Rows from block 4 of a small multi-label image tagger, named by matrix and row number. Rows with one number belong to one channel. Each number is 128 + 32 x the weight over its row's rms, rounded and kept within 0 to 255. All counts start at 0. Numbers have three digits each.
Before each channel's rows are labels from the 100 images, of 14976, where the channel reaches its highest value: "strongest on" is what is common among them. Only what is clearly more common there than usual is listed. The data: photos of arthropod specimens (BIOSCAN-5M).
# convs0: first 3x3 conv (model.blocks.4.convs.0.weight, 160x160x3x3, each kernel summed), inputs 0-79
# convs1: second 3x3 conv (model.blocks.4.convs.1.weight, 160x160x3x3, transposed, each kernel summed), outputs 0-79

strongest on: order Hymenoptera
convs0.129:106138162104123139133077088112097102138142024115152122097085152074143100149082181142102132118144112103180082070116148138118149196115095124066136068138109146114111075098090094182149047140107102094132117151120124140138080102153108117115153102
convs1.129:154135121093114200098160144081117167145119126148120116129160092124136113175130169145106115169115176119100223110085051151164098143131127159147122116087124152183141133090147146121166117171149152142126146101155161134144157091102211155128152107

strongest on: order Diptera
convs0.32:095130168104152142139100130186139102121196117105129166163077098102206115115138084107115148123137115176155234176123148115160173134151138105166064127145135158126067151214140177096101120121137138140149118166136128190193098091068098161133157159
convs1.32:095118103129173160135104091093130144164091055149101130101110113136080127111115118098120109158116114186132162097090085124126139121138101101129167142146139168142096100146117138134144097128149151103072079098108133052112079113112193188111071125

strongest on: order Coleoptera
convs0.20:092167097136098106100134090129134117122096109098137105113133088105088135118165095132108104097155129130109037161078150152137117094136121143108182047112122139105127109054145071136151152161066079162109089125122101094104128110136079200168116101
convs1.20:108101168152136150117136076148108105131067161198060144115105138123094117039133112097123109089139089156137092117076121121068086180205093121126093080120115203166085123063170139183115143115129116096134145169132116115107105098082106111140142165

strongest on: order Hymenoptera
convs0.142:091097107094109132087141131163105136077146131103143103206069071187091140100123110132172116090155132130099150089121127089073114136094091120116151118122149180109179131122131124066099120143136124139097152096116152091090132104111088141147106136
convs1.142:107124121069117085167172109123127174109097117159117074093164129097155085098117101114076079112091080151179133105141112126163187070170071117121083080119167125177107089111144118087099084103146105097143142150048205130150125111116117125198135149

strongest on: order Coleoptera
convs0.135:096178078144060121096114128185148135139086198078114162087115065132059139167191101149164052112149152113166141137111096116108175127153098147112088134141142084095130107112109104083120130087140123093120154112149133116140111100132115103141119109
convs1.135:134112082171117110141132092155163130134100066182119157142144182083131112124078136158110113155087069157123095159098081016101146122197109137168145102105129107111144132065121110132120119103098138146112089094109179091100118151129124126125087179

strongest on: order Hymenoptera
convs0.127:102139153180105154131118101103151078130161157100111161137071117194154127116130120137056134121177096120113164123168078154117131221111075141114136080131151096122180198129128115120104144100140151082095161101058127150142051073116119161094147102
convs1.127:136094125113087191150116083080135077114070055153101111136147136146135092153189147157108144091143066150187152146110152126198103109154154141092131092122141116132093161130082176127171099119145104123113156128120113098095139114107123129146111111

strongest on: order Coleoptera
convs0.47:188090125090126158128153127161095109156157114133134101084075090102133159136149133132152103120147082178108190113074191206106171146159135122159157105193173159123121137161134145175100117123150132057145131085125134114148109166077112129096175086
convs1.47:092141136140116149144134088160126126122143096131104088187126131145150135109105084156116120192138087127078199122113118069135088161171142093145174047106140078099111132079084130131108093095141155106167141078062145117146093139128121150158122123

strongest on: order Diptera
convs0.110:076106149175118127105133109214092096107175213148105175068173160114124159126141133114116151147145139124160108111088188168136188107115112090098131138119122095074116101118162115171095185096145156076097139162129107203142101133104130161117176113
convs1.110:095151139106134114114081066090125138150115182167123070093102115157062124118085133112123088157082092116108071157097093143102119142101051093171151155090166144150119090105111159104091077192125117098126168041077103126065135100123113134139116098

strongest on: order Coleoptera
convs0.141:109104070114079106156147152117072131146133138146168129057126096137102082121110134082111060147086115101127139066133062099170054096129123129197084158129098117079137100076065092096116070125125169152071150134171117116087135137131143135128081165
convs1.141:083110112093131073142097072068135119133122077121114143094102135172091125111108082162117131132127102144114098127133105069126155104186076117145197210086104113157111101097087164097134138129128119111083082000143097112086106125167155129140103141

strongest on: order Hymenoptera
convs0.119:202145114179153128107152086113106093124114035175168097082114119134166179152134114089142113162165104167094019153145146116137145108123144138109116090134146112122068151119138101155159070104083136138112116150125151142132077086112126131153151128
convs1.119:133126084072126066176140120058150157150122020112132156043124143127119131088191142092113136151137093190107137148209177182103129085151153068115126084100150103168151124140130141129160159156149103096153141053157121121182088169121151136130123152

strongest on: order Coleoptera
convs0.50:092151159108102094161113119080188112134101143122116140108128055124079133126198141136105128133092113157114130139136144126127166087105125071148249079096136100116127128116122105239163081121162119138081106082148130086132156173180151146138108116
convs1.50:114121120121111134099143089120163127094113067172095096144110106078106104135109126129094101102162104108085183095096140112129060168136118174159106084111141216173096173124124161111147076122108097149164117169173129051106118156132136142148140117

strongest on: order Diptera
convs0.37:156138128164134106100111170137115061098142107077132145151160121075139147106129127066100155186135109140142101121095138115143098180127090141120138110176187203098126062144187066195095165142180093095107106136161102151093143118136081159103129118
convs1.37:086081091125121120191114147081208085113092115073095087126137140081174123142122131121156123099075134145108151173158109140203195076102137127141117133143117085124111188113165180106157106142103084145081091161140156109147110139132088131127146109

strongest on: order Coleoptera
convs0.25:208106138055157138145118065089127165105187106133105162118094140092130112117125146129153166082212133188086108128125138187174089079103104139122108074147122155200128145139147153119102178172120114079159063132100134149167149120102072092110171133
convs1.25:104160165159123173126157104148122085065164109112125130146113118144168117083180109120113084172118085185179130109061130106135047170098139072143096117127111162184132110122131143157129127084116170114125138093104115141112129102095110115084105080

strongest on: order Coleoptera; family Coccinellidae
convs0.4:096167171134137125101086128133114151108131133116122196134151157111130142118121109161071123064108141121125088088133107087136037123090207138095163114143121124107031118171102178111123093124145125153162060113126094179145124105090118107089090064
convs1.4:125111129121132118143160120153164205073145157156145146127105163155131148168135080176136081172152139100158116099072176082135100106128142113146088075122105124083093159111149095162106110185126154166126133187166101183117118156111084121156112142

strongest on: order Diptera
convs0.132:154190160101128133158120149096103148153127119171094113110144122145138093096125138111073085153149118088068094094113138131109133152113096138130134108085123151137172098120117102098172140126099086087165106093084123129106110185127075135145103130
convs1.132:130066054108098094207153109105171123161194124111131169079080120139109143138140137140167116094103114133072135150143111141162092027143216114099182110168130118107084145116136148106148118129091129143077108174128078129137110171121140091086112124

strongest on: order Hymenoptera
convs0.64:113128100134177172125075112126097066056171147149053092109143162133133148142103096118099118084154099067161108118060111098115121159107107109082146094144142169081096148121082140103127174132102048130147180100157080136139148112130051110056136099
convs1.64:113134159077113125135124138108095156114083146222071046087107112134180157177142133142135065152097143125151151083073114152133109125150082160107061103122172111177112084117141121101147081125174142126075135074100157063105108071133198101180163091

strongest on: order Coleoptera
convs0.95:132084124071090103105109106164091114123167110139154133141117137108111134151144088184135129092059090154078077146148127152099153158139150126134110112098141197086117138094119102131066117117148132045107147123133117157168185093120081158115169135
convs1.95:111085165104122107093143139169117163148098156142111115140169155157127111109139125186168129122168123124145127062104180135142133077206125100157167078152114109157095120066085178194081118096112179119140137163152097139144110182126132192163087129

strongest on: order Coleoptera
convs0.2:132077139111237073162102156177111117104156116097098168087070073173121140093119140070123084142044150115139118160140143096148113169090094109147158157119100168093144143150135126096088069156171081114134111117162135148127124082137162146097151145
convs1.2:077151139102114199136129099127176089098136102069114112159137123151128135141115117140119170119200088119137134133193136095173144105064121139120116092128155136116088148086119177081120144139137198171184103144104075120102145088090137127126123110

strongest on: order Hymenoptera
convs0.68:124142108078108136183181147105121145083091121111117159111111097191079247131199136084126155143168145103100076094142116078095075179178127077094106166193136105126126124165157118135055098107196125129162128135134129104122140105137176125099170142
convs1.68:119110136112105168151135092046152079107063087152095102159126115150099100119069136066104126088147138124117125122183098072146133097078092075114155086061153106102176121093097091095108153135145129132109129152089177079107132103175144123116134090

strongest on: order Hymenoptera
convs0.153:081166068071141088073120150131102198118138160155120073170122121134161120097127039200085124160130117113102083148150094084096069152091128110095146149103129085135119098111094154116128147105139135189132108085066153142144139124144113046085163105
convs1.153:100077133089044133141164101099121136174065096130057120092113110087111086123171149096095143143157119130111148109143116148139085102188126078086094104160091080145147107142121141095168094184183124129091112121126157120131125145141185110123163121

strongest on: order Coleoptera; family Throscidae; family Coccinellidae
convs0.38:096153169095109139168140109112180079140141107155149128113101082110104208132113138105106111136121136088160122070170187175199115121126121063132106164117165115105125131158095093136112154155129172091117145156155110128125163091138221111102113156
convs1.38:088128104059155179094137097197109182129115151154075074140143156165120146154114158174122110157153093121126151038165136089162083187127096149142141132130143105097105138089131088161126067079099149110112150126117146141130087144119146172191119102

strongest on: order Diptera
convs0.154:134143130144103154130133114110119126186153107100147058130116118076121167113135134092105060087169141150151115058100089137152147129105125112125140095197133090101142097083124122119096101108086130066116155093110135106132067084128076124107092108
convs1.154:126166163147208119099179101105114107168148093203127083102136126127111122150069099110158086141090118126158110207159136105127133084174064130191117117101154127136121100107133086134123087105125101109102075125094120093136116136170105154046110136

strongest on: order Hymenoptera; order Coleoptera
convs0.145:184166142123156134074127117117176150134127101130077166160124167133141129156076115134110081077144124096117171101169097142113072122105146134081103141231146101046138094157124159144117146141176096125154114173117113135109167074164150157111114067
convs1.145:110119180102084153151067139108113099110071171144101105155151129083132131123129145073112103112163147106094146063162100114123094210108151145168141154147096079140111090189118075128130160173227136133127151104082135128136102127125146128145128083

strongest on: order Hymenoptera
convs0.13:129172107052105144104134141108143122061172162069152091092172167155141203148150133139175105159120118150142100078159149115096120099120039124111117139126114255115060119171145077109121121105114119151165128104092109177165076131090116047102118087
convs1.13:130112136117151103140136138156083188089112092126148112111106085180137146136111165119151127095064131144066075102110138115164109141148089132137092142164171149133125095087114117125089123069117134118210126152087149160116087160130129142151145151

strongest on: order Hymenoptera
convs0.23:096100149112157128058131097129087152144154145093164122167073155110128105134119165062126104148094178132108192060164123074108161183121145108128073134120165112098080139108145159128113145131162110105110211092097160145070083078143113129121099083
convs1.23:161115087096080043127100074070136132158081128129173124131119125117101110149103164118082138138083108151146108130195126137113115090191103067154109162093157076111159117124150120153130127143058156134096104147097203087117141126158140119219115125

strongest on: order Hymenoptera
convs0.65:137115092132118074102130116141103155175138188101116141171120089128121062133053119112142137071089080106131191055117181160137113123069078169147115084121152133124129137109151159148118165160112120107131181193117147138105157123108107135105113117
convs1.65:118137084093112115174119117069127148157110255182083156090095119150095081098111142143145116119111158072179066143142092160120118166133126099146116162081126121171169125132088146123084200184194133112168137132109171064085180122131149146160111157

strongest on: order Hymenoptera; order Coleoptera
convs0.81:118081131068136103057115132094139146097123129148081111158120138123087186144140104136203106110089151141203123058126135101108098133121140123131172148172133070127062104119151090119127117124125095063131110142122151141195140089109074179084087075
convs1.81:123120131149149110119121102095112159118128143174122131164155237113090114127143177093118149118166097170120137140165165148105180194092100104105117121175082076074134126139120070151106178172214157119119144111099177128126137094173156134140142084

strongest on: order Hymenoptera
convs0.59:121157094106137155125089101104087090142130134133125115151124127166120168201150115167121196132124139070147177126088143138115183114130093119163131104167227137117147084112112092151101142135127131118106104117117202110142119040176178117080165114
convs1.59:115114147137153135133110133114100138128116153133063134082129126117157085116108163118151187136125135152123088119145128117184096078156131145131104101130197118162115127145109145140130122157155140147133165157141255113114128140089159139112102126

strongest on: order Coleoptera
convs0.56:153138189094069120080168099115096088186123081091175181157112157148123093101104122138158130138053154108188152096129115113179114095102123098210059086108117112107102144084111158115129044125123145104089139079168121110099128217089137124106160195
convs1.56:121136121120113122133149161087089112149210159062174128068076111181186161175118160087164161128087112091171095150177146165197135095112109137093110105129139117163127161113139127110114090176095077115079110131140100200135165163176102113154123142

strongest on: order Diptera
convs0.151:122148108107088085119101106121101103131130110123128133136130126114098121145096110053163193081066080117109135100116105137074164123087086126095138116059127103103101117116116077130087103134097086101116195117142108098097095088136102148159134090
convs1.151:109105123159128047176170131173120177139114179155093093119127101119175145105133086157116104156122189137135116134139159127097161130163114148154108120161150158087117131119153103130076151039134135097173034166132162121168180094053089129173141204

strongest on: order Hymenoptera
convs0.100:085108053084123135136115131105056155149123128124089094184074123170076143144126110146100110092156098100157144140145126160092112116116099157096128123133175125145126129079145044068119142039145135091126168112118153122097090111137100171100135154
convs1.100:169134109104106101161191085130172179170106117143094111050132136047158108130129091113098097118094112111115155101124095181187171073112147143127073147115129093234116169166144142152148092203127179127136116125115197111122137094117156117169120110

strongest on: order Coleoptera
convs0.74:171130099103142102137084112129118160087113138164124197101155148145089125145101076166088140170067127083097047147154154103090053159144145091096120137151087160133103120127106143104154137131094139185126113125144121101138184148116073085100180065
convs1.74:117076079136126136191127091131168108142189114124162137098107142132097075117128140154120130098143067138102149098121104127128144066124155108087208084185142111111085113089137112131151126167094111133080142155120133156143118229153165090095090190