config = dict(
    model='multi-label image tagger',
    dataset='photos of arthropod specimens (BIOSCAN-5M)',
    train_examples=195000,
    image_size=24,
    translate=0.06,
    activation='celu',
    depths=[2, 4, 2],
    precondition_frequency=10,
    merge_dims=False,
    one_sided=True,
    grad_clip=1.0,
    warmup_steps=1300,
)
Rows from block 2 of a small multi-label image tagger, named by matrix and row number. Rows with one number belong to one channel. Each number is 128 + 32 x the weight over its row's rms, rounded and kept within 0 to 255. All counts start at 0.
After each channel's rows are labels from the 100 images, of 14976, where the channel reaches its highest value: "strongest on" is what is common among them. Only what is clearly more common there than usual is listed. The data: photos of arthropod specimens (BIOSCAN-5M). In brackets: how many of the 100, against the usual share in percent.
# convs0: first 3x3 conv, stride 2 (model.blocks.2.convs.0.weight, 160x80x3x3, each kernel summed), inputs 0-79
# convs1: second 3x3 conv (model.blocks.2.convs.1.weight, 160x160x3x3, transposed, each kernel summed), outputs 0-79

convs0.1 [127 128  81 159 121   0 134 156 107 138 146 135  86 144 191 108 101 116 202 108 156 141  71  89 119  54 114 150 116 153 103 112 126 138 164 138 123 138 160 122 156  96 134 114 134 141 168 110 125  98 146 128 107  93 124 149 167 110 144 130 138  70 143 154  87 131 130 105 142 142 105  99  94  89 124  85 116  87 209 129]
convs1.1 [180 104 125 100 123 127 140 102 104 165 119  99 132  95 135 104 156 180 123 103 133 121 133 131 130 130 103 130 117 141  93 114 117 137 148 140  70  97 152 176 176 153  94 154 162 136 186 149 176 138 142 124 160 153 158 150 183 141 113 128 195 141 151 134  90  91 188 135 125 208 154 110 132 199 107 149 151 162 174 233]
strongest on: order Hymenoptera (58 vs 20.5)

convs0.78 [120 131 128 127 129 135 142 111 137 103 150 144  67 138 146 132 171 151 101  28 124 140  89 158 117 157 119 124 149 140 136 130 144  94  92 210 116 170 147 143  94  67 151 139 160 129 148 128 159 141 144 119  89 146 184  94 138 171 151 110  71  97 103 110 140 127 135 116 135 126 184 129 184  41 136 121 127  98 131  34]
convs1.78 [ 95 123 128  69  96 134  74 110 108 109 108 107 154  67 103 130 153 113 150  93 133 118 115 118 173 112 139 164 150 124 194 143 125 120 138 139  83 153  96 163 130  79 131 118 142 102 151  79 129 100 117 104 101 158  96 102 109  67 157  96 140 145 103 135  88 121 161 137 134 109 161  79 128 168 148 158 106 156  91 110]
strongest on: order Hymenoptera (60 vs 20.5)

convs0.97 [106 139 117 124 141 106  98 144 129 145 140 127 120 214 126 151 116 137 139 131  58  81 116 102 105 111 114 177 160  54  86 101  91  89 114 219 155 199 105  84 106 142 113  93 109 111 117 127 162 132 117 111 145 141 177 102 141 167 127  91 122 139 124 112 128 132 130 117 154  71 138 125 119 118 116 115 159 241 108 146]
convs1.97 [ 84 180 119  94 146 173 139 114 116 122 156 113  99 110 136 114 113 124 132 111 166 128 160 118 139 144 149 135 137  70 125 119  99 138  80 139 172 180  77 113 175 123 104  93 150  70 174 148 128 109  85 112 147 136 105 108 158 149 165 113 147 185 131 135 134  90 129 123 117 117 174  98 118 129 123 138  80 183  76  81]
strongest on: order Coleoptera (60 vs 16.8)

convs0.147 [ 99 128 126 118  85 128 109 121 159 101 123 151 110 135 123 122  38  60 119 145 159 101 204 186 191 142 128 141  91 155 173 107  96 112 196 166 127 126  99 155  93 122 105 141 110 113 122 106  84 161 107 155 192 149 139  84 110 116 145 123 115 144 122 119 100 123  48 104 109  85 115  97 144 122 116 119 155  59 156 162]
convs1.147 [113 135 160 109 123 164 119 113 149 135 160 118  84 219 119 105  79 110 105 134  84  84 130 111 112  76  94 107 135 119 172 131 144 104 134 119 114 150 105 148  60 123 120 107 111 111 123 162 146 106 163 145 167 157 104 162 144 170 181 157 136  89 172 153 141 164 139 127 137  90 135 123  65 103 205 126 140 145 163  43]
strongest on: order Coleoptera (54 vs 16.8)

convs0.106 [105 111 165 105 153 142  62 123 102 188 102 152 142  94  47  93 102 128 172 113 110 170 103 152  98 152 146 119 127 134 122 120 144 115  94 130 120 166 173 139  91 116 149 120 184 110 121 111  71 107 104 101 145  93 107 164 221 147 151  85 105 136  79 142  94 116  68 120 131 190 147 142  84  93  93 107 144 182 146 128]
convs1.106 [137 116  88 123 140 126 128 124 139 147 166  72 113 109 143 154 155 112  99 116  99 117  94  89 131  75  88 137 117 138 123 140 134 147 123 140 104  73 127 143 185  93 111 153 144 107 112 172 154 116 143 107 143 186 116  81 115 120 105 139 131 180 141 129 105  60 163 143 103 209  78 151 124 188 169 128 123 177 110 127]
strongest on: order Hymenoptera (63 vs 20.5)

convs0.99 [ 70  70 104  80 140  97 187 118 103  98  95 117  58  92 102 123 134 124 138  65 147 132  78 114  97 165  88 138 133 121 135  68 109 117 167 134  97 131 105 120  83  93 104  85 124 116 107 124 136  57 166 131  64  90 133 143  71 145 137 118 128 158 128 126 188 185 136  99 144 150 117 122 146 193 158 109 161 124 103 118]
convs1.99 [110 145 110 154 135 114 187 161 137 145  40 255 125  83 114 110 156 119 108 136 172 107 121 132 176 147 149 166 118 110 102 177 133 157 135 121  85 189 158 158  69 162  97 132 148 100  87 107 121 142  92 110 193 174  80 146 122 128 111 165 171 119 130 132  99 146 143 127  94 160 153 130 143  99  73 123 103 162 101 106]
strongest on: order Hymenoptera (49 vs 20.5)

convs0.91 [127  83  85  99 114 107 100 167 175 105 120 101  57 149  90 124 129 139 144 149 140 115 114 116 149 176  92 131 181 126 116  22 122 132 170 182 121 136  92 138 116 142  90 154 134 143 133  74 130  33 127 112 169 116 142  96 101 107  92  95 108 129  91  81 103 129 129 134 163  65 154 133 157 143 147  82 168 112 115 132]
convs1.91 [ 85 146  89 134 117 111 194 109 166 108 123 155 141  61  84  92 142 131 146 101 128 131 175 110 175 146 121 168 123 103 127 124 108 140 120 157 133 117  85  79  89 133  82 105 165  86 177 158 153  96 192 160 189 157  72 130 104  92 167 138 114 195 116 123 148  90 138 139 123  48 174  79 112 136 115 134  70 141  86  55]
strongest on: order Coleoptera (36 vs 16.8)

convs0.49 [214 137 145 128 122 102 130  72 172 108 225 126 138 220 126 159 157 113 112 187  98 129 154 192 135 124 118  90 140 130 140 111 125 125 150 144 113 160 174 122 109 180  93 112 128 129 126  91 137 150  78 118 111  85 112 105 123  91 148 133  80 105 137  50 145  90 142 161 132 137 148 131 147 158 132 135  80 113 125 173]
convs1.49 [ 94 124  59 119  69 155 121 113  98 140 219  63 133 102 102 132 101 100 100 102 113 131 128 142 127  84 129 134 138  65 142 100  93 101  84 119 150  71 105 125 134 101  64  75 164 115 110 157 159 121  81 130 129 115 107  82 122  94 129 105  72 121  95 107 133  98 124 128 141 127 125   6 119 146 158 119 104 128  77 124]
strongest on: order Coleoptera (59 vs 16.8)

convs0.21 [117 130 145 108 102  93 117 118 137 139 158 138  63 129 169 117 197 150 146 138  95 141 115 108 129 145 140 180 115 120 113 120 105 111 142 141 128 123  95  84 243 132  98  78 196 138 154 101 126 138  82  72 101  98 121 115 152  61 142  87 103 105 122 125 110 125 109  78 121 129 123  92 119 103 129 214 144 162 184 159]
convs1.21 [168  63 115 142 138 103 122  81  69 114 135  72 201 126 129 116 143 130 130 145 137 130 146 120 147 142  99 125 139 128 133 112  92 162 142 109 125 147 153 198 200 124 157 164 155 104 172 106 111 103 104 120  86 153 184 134 119 113 120 128 141 106 109 113 209  87 120 107 135 184  48 166 182 194 153 121 117  91 123 205]
strongest on: order Hymenoptera (46 vs 20.5)

convs0.62 [ 99 166 134 103 115 148  92 142  93 149 150 160  96 125  92 190 136 157 183 137  85 142 171 130 100 163 127 122 128 135 149 127  91 154 138 168 169 109 110 116 103 120 118 107  53 119 131 110 105 169 100 199 123 122 186 102 105 141 135 129 185 168 114 126 109 100 106 153 149  73 136 168 157 137 131  95 224 205  97 134]
convs1.62 [ 89 145 136  95  99 168 129 140 136 128 134 136 122 135 113 124 108 140 110  93  98 134 173  89  73 120 115 116 123 141  89  78  82 161 172 136 164 132 103 120 183 151 110 125  93 113 120 114 124 147 173 139 153 126  93 141 166  98 127 114  69 166  94 124 147 131 134 115  84 132 101 107  90 113 128 126  92 135 102  69]
strongest on: order Coleoptera (58 vs 16.8); family Throscidae (29 vs 0.8)

convs0.157 [ 88  75 153 135 189 104 126 165  54 112 146 118 144 126 140  66 135 144  70 121 103 170 135  61 102 122 141 108 141 167 111 116 158 150  79 106 139 180 104 129  90 104 107  49 112 131 105 101 120 136 119  66 134 128  97 145  83 110 173 129 150  78  87  88 114 160  67 124 171 150 142 120  98  98  96  98 152 109 117 104]
convs1.157 [141  93  90 131 140 145 168 109 178 112 130 132 113 116 121 130 153 171 130 158 101 117  70 106 176  75 171 195 133  99 101 179 191  94  90 151 104 113 157 148 202 115  95  77 132 158 122 132 144 109 126 128 138 160 130 152 138 117 170 163 188 145 155 103  62  92 128 132 103 185 101 106 130 217 174  81 159 107 117 150]
strongest on: order Hymenoptera (45 vs 20.5)

convs0.137 [119 137 107 100  76 151 175  97 142 168 108 107  68 100 132 132 129 175 111  31 135 125 100 162  81 121 109 165 122 137 142 102 116 187 143 113  94 102 148 115 102 102 162 133 161 140 141 134 135 127 126 135  62 140 150 118 139 122 150 178 148 115 107 158 180 196 129  57 101 143 135  42 160  93 165 116 144 107 144  81]
convs1.137 [149 157 123 141 141  93 120 131 132 129 135 143  56  82  95 142 139  62 104 162 154 152  68 118 148 109 122 138 108 134 117 226 127 121  98 145  25 199 195 152 179 146 104 177 127  92 139 125 129 179 131 107 176 163 129 137 146 115 123  85 186  56 158  88 144 156  99 147  91 171 114 141 107  57 106 146 155 120 142  72]
strongest on: order Coleoptera (36 vs 16.8)

convs0.98 [122 146 155 103 133 112 103 122 122 168 157 106 143 134 117 143 133 147 135 165 109  96 148 182 143 182 143 192  91 160 109 153 113 139 122  68 143 156 140 107 156 149  81  61  91  91 156 118 139 130  70 104  86 121 147 134  99  67 152 195 119 173 151  78 126  58 184  94 128 117 132 115 101 142 143 132 164 201  93 169]
convs1.98 [123 163 114 115  95 193 103 199 140 128 193 147 133 166 147 149  86  83 117  93  72 126 142 143 142 100  71 126  95 132 113  80  91 124 110 140 106  99  87 152 149  87 117  74 164 163  95 138 123  99 194 109 165  84 129 136 132 175 164 109 100 136  70 129 153 104 190  98 119 111 116 137 129 155 158 136  79 106 163 176]
strongest on: order Coleoptera (53 vs 16.8); family Throscidae (33 vs 0.8)

convs0.74 [147 131 115 134  96  99 145 137 102 161 153  68 115 131 112  72  76 107 146 180 122 110 109 158 138 101 111  97 133  85 116 115  89 142 169  96  80 117 151 154 124 181 113  99 149 155 159  95 112 113  82  99 141 106  68  96 131 173 153 135  88 124 163 111 142 171 130 138  98 157  75  98 131 191  55 142 109  65 136 208]
convs1.74 [ 96 127  91 179  99 135 119  71 130 161 161 131  43 100 144 127 100 107 128 110  90 125  90  96 119 115 107 126 138  87 125 164 124 150 139  96 183  12  62 101  71 152 100 127 128 113 117 169 122 182 133 132 143  92  87  76 109  62 159 154 114 116  74 106 152 107 137 126 155 129 134 103 130 152 113 145 147 147 147 152]
strongest on: order Coleoptera (44 vs 16.8)

convs0.52 [188 138 178 119 121 124 182 111 116  90  97 110 120 233 143 147 104 123  95  99 126 121 102 149 124 104 132 134 116 195 147  99  96 125 157 103 124 121 127 153 155 136 123  97  89 186 133 243 160 143  92 101 103 208  94  81 115 162 148 134 114 109 150  92 156  93 126 123  97 139 111 108 122 107  93 136 136 122 152 100]
convs1.52 [ 86 153 135 128 127 138 107 174 149 136 144 139  83 158 107 162 139 131 158 148  93 127  94  91 164  84 120 138 177 107 182 132 110 110 100  73 123  61  85 127  96 151 163 114  83  96 128  73 197 119 115  76 110 122 140  47 125 119 120 120 117 113 111 172  95 123  72 106 143 161 142 126 113 127 134  96 139 129 121 171]
strongest on: order Coleoptera (53 vs 16.8)

convs0.70 [ 95  92 103 131 180 108 107 124 126 123  97 180  78  84 108  96 112 129 130  83 155  89  84  87  91 135 124 130 123 103 102 147 143  97 125 171 150 117 154 142 118  53 146 119 124 101  74 116 104 135 195 132 171  98 161 162 145 135 101  92 200  99 142 189 113  86  63 170 151 104 185 139 135  93 147 126 138 163  89 100]
convs1.70 [ 93 112 119 120 131 125 121  86 143 138  81 161 137  60 112 150 186 161 140 123 117 115 103 124 101 125 176 135 115 145 137  74 196 137 128 155 170 133  88 116 107  75 180 156 156  93  79 101 134 127 176 147 113  93 167 167 156 199 113  99 207 181 108 148  79 127 143  95 128  43 170 130 110 116  95  97 120 147 128  80]
strongest on: order Coleoptera (36 vs 16.8)

convs0.61 [ 97 120 120  95 112 140 135 143 157 110 146 131 115  94 121 121 135 134  84 115 129 157  86 130 143 109 174 163 123  90 112 100  36 136 193 102 126 111 143 211  33 105 135 170 145 129 108 127 125 136 119 149 127 110 114 135  46 145 156  90 150 157 165  91 110 149 128 149 131 143  96 106 173 147 106  34 157 112 156  99]
convs1.61 [126 101 138 128 120 151 122  88 156 116 116 199 111 161 127 159 132 118 146 127 138 128 103 137 141 137  61 128 126 137  87 149 115 143 110 139 136 106  91 210 147 120 125 114 140 116 128 147 138 194 201 111 157 113  72 168 144 116 155  86 142 113 151 137 120 118 141 126  73  64 139 141  82 179 145 146 123  62 134  69]
strongest on: order Diptera (63 vs 30.6)

convs0.113 [108 149 126 132 149 140  54  98 138 183 193 147 154 124  59 150  87  98 229 135  85 148 120 100  92 164 143 146  98 120 123 163 101 114 144 124 104 117 128 115 125 140 104 168  59  94 165 130 179 130 113 155 160  76 138 111 114 146 114 105 166 183 161 125 106 124 129 180 124 157 150 183 144 149 143 131 141 185 159 134]
convs1.113 [ 90  92 117 130 150 147 132 144 119 134 155 115 108 111 117 147 130 110 113 117 132 135 164 135 112  93 121 105 115 154 103  97  66 108 194 129 140  87 112  99 128  93  94  83 113 137  91 106 104 125 161 151 121 106 101 115 145 102  99  78  65 193  65 132 150  87 133 161 111 132 104 101 119 153 100 100  54 110 102  89]
strongest on: order Coleoptera (43 vs 16.8)

convs0.103 [114 128 130 111 118 148  86 127 161 158 136 172 118 135  39 134  67 129 119 127 199 129 136 181 117 164 163  69 104 153 126 110  96 163 111 107  47 127 132 179  89 125 132 127  67 142 117 134 136  99 102 155  72 131 152 111  87 155 113 123 146 164 154 161 121 117 180 144 144  98  85 137 172 119 169 138 145 129 125  41]
convs1.103 [ 96 137 112  93  90 170 184 223 153 146 129 140 108 124 140 128  91 134 152 120 132 129 150 155 130 121 138 148 122 109 149 111 135 143 138 155 164 100 111 140  80  79 148 102 139 117 134 141 130 132 255 143 146 110 128 110 133 115 131 115 119 151 125 155 128 123 142 110  91  93 104 126 110  84 168 108  96 149 138  14]
strongest on: order Coleoptera (36 vs 16.8)

convs0.2 [110 108 145 101 154 129 137 148 100 104 135  96 147  79 156 135  98  83 111 126 196 169 226 202 132 172 111 107  88 138 152  90 149 130 122  93 149  95 128 163  60 164 127 158 139 131 124 149 130  99 112 171 165 141  98 114  95 139 160 195 178 158 148 140  87 130 130 129  77 146 106  86  89 155 101 107  89 164 154 150]
convs1.2 [108 120 132 135 117 171 133 164 121 178 201 139  96 170 106 173  55 121 123 128  78 106 132 132  85 154  85 123 108 120 153 185 125 129  89 144  88  87 103 158 103  70 173  90 129 136 159 160 133 113 133 159 192 109 113 129 148 172 155 119  78  97 146 177 152 178 150  99 110  71 118 177 106  97 162 128 148 162 160  68]
strongest on: order Coleoptera (43 vs 16.8)

convs0.14 [ 93 118 116  98 177 187  68 172 147 116  55 134 165 118 112  77 200 195  91 129 115 189 135 141  95 150 137 118  66 124 158 155 103  83 131 113 147 143 167  88 118 116 152 116 160 136 120 148 121  92 145 133 123 130 149 184 187 157 102 130  95 112 116 126 136  82 130 134 134 123 201 123 151 100 132 123 151 197 144 113]
convs1.14 [105 143  66  93  35 148 125 137 134  94 154 131 133  85  94 178 171 118 106 122 107 150 115 128 118 115  92 131 117 138 103 114 118 152  66 135 124 179  59  92 122  86  65 151 143  83 153 142 133 157  97  94  51 143 153 117 109 133 114 116 106 133 117 116  71 103 122  47 169 118  84 150 113 134 152 136 117 109 150  96]
strongest on: order Hymenoptera (43 vs 20.5)

convs0.65 [120 164 147 146 131  82  99 134 107 126 154 123 124 108 122 151 122 113 185 137  56 113 144  50 114  99 163 193 146 111  86 205 145 102 122 196 162 144 125  96 124 121 107 118 118  99 159 130 171 124 138 109 212 135  95 118 107  88 127 100 109 118 146 119 155 112 136 120  91 123 143 123 124 175 171 140 128 221 179 166]
convs1.65 [107 107 101  81 130 168  95  62  52 101 124 123 108 124 144 145  77 108 143  62 155 130 139 102  93 106 124  89 122  70 153 116  82 102 143 135 179 143 172 116 180 135 134 111 162 139 135 130 131  90  73  77 161  99 123 125 152 117 162  90 121 156  87  59 162  52 109 148 130 163 108 108 168 111 106  82  44 171 145 162]
strongest on: order Coleoptera (44 vs 16.8)

convs0.121 [ 90 112 112 129  96 114 141 135 107 188 147 154  83 120 167  83 101 120 160  85 162 122  55 126 107 129 122 162 117 173 105 112 133 163 139 182 102 107 174 143 182  58 113 198 122 140 151 142 138  95  83 209 106 118 114 123 120  97 121 130 134  86 182 132  88 102 139 119 115 128 172 123 138  63 135 147 172 155 164  88]
convs1.121 [110  85 137  91  97 125 109  98 110  95 111  32 120  73 127 140 144 160 130  92 121 112 137 145 150 105 125 141 127 179 127 132 107 175 152 132 101 112 155 125 154 127  92 181 128 157 150 113  85 100 252 141 164 132 159 146 166 126 126  83 162 183 168 140 133 100 134 107 129 202 135 131 157 151 148 138  63 135 123 177]
strongest on: order Hymenoptera (79 vs 20.5)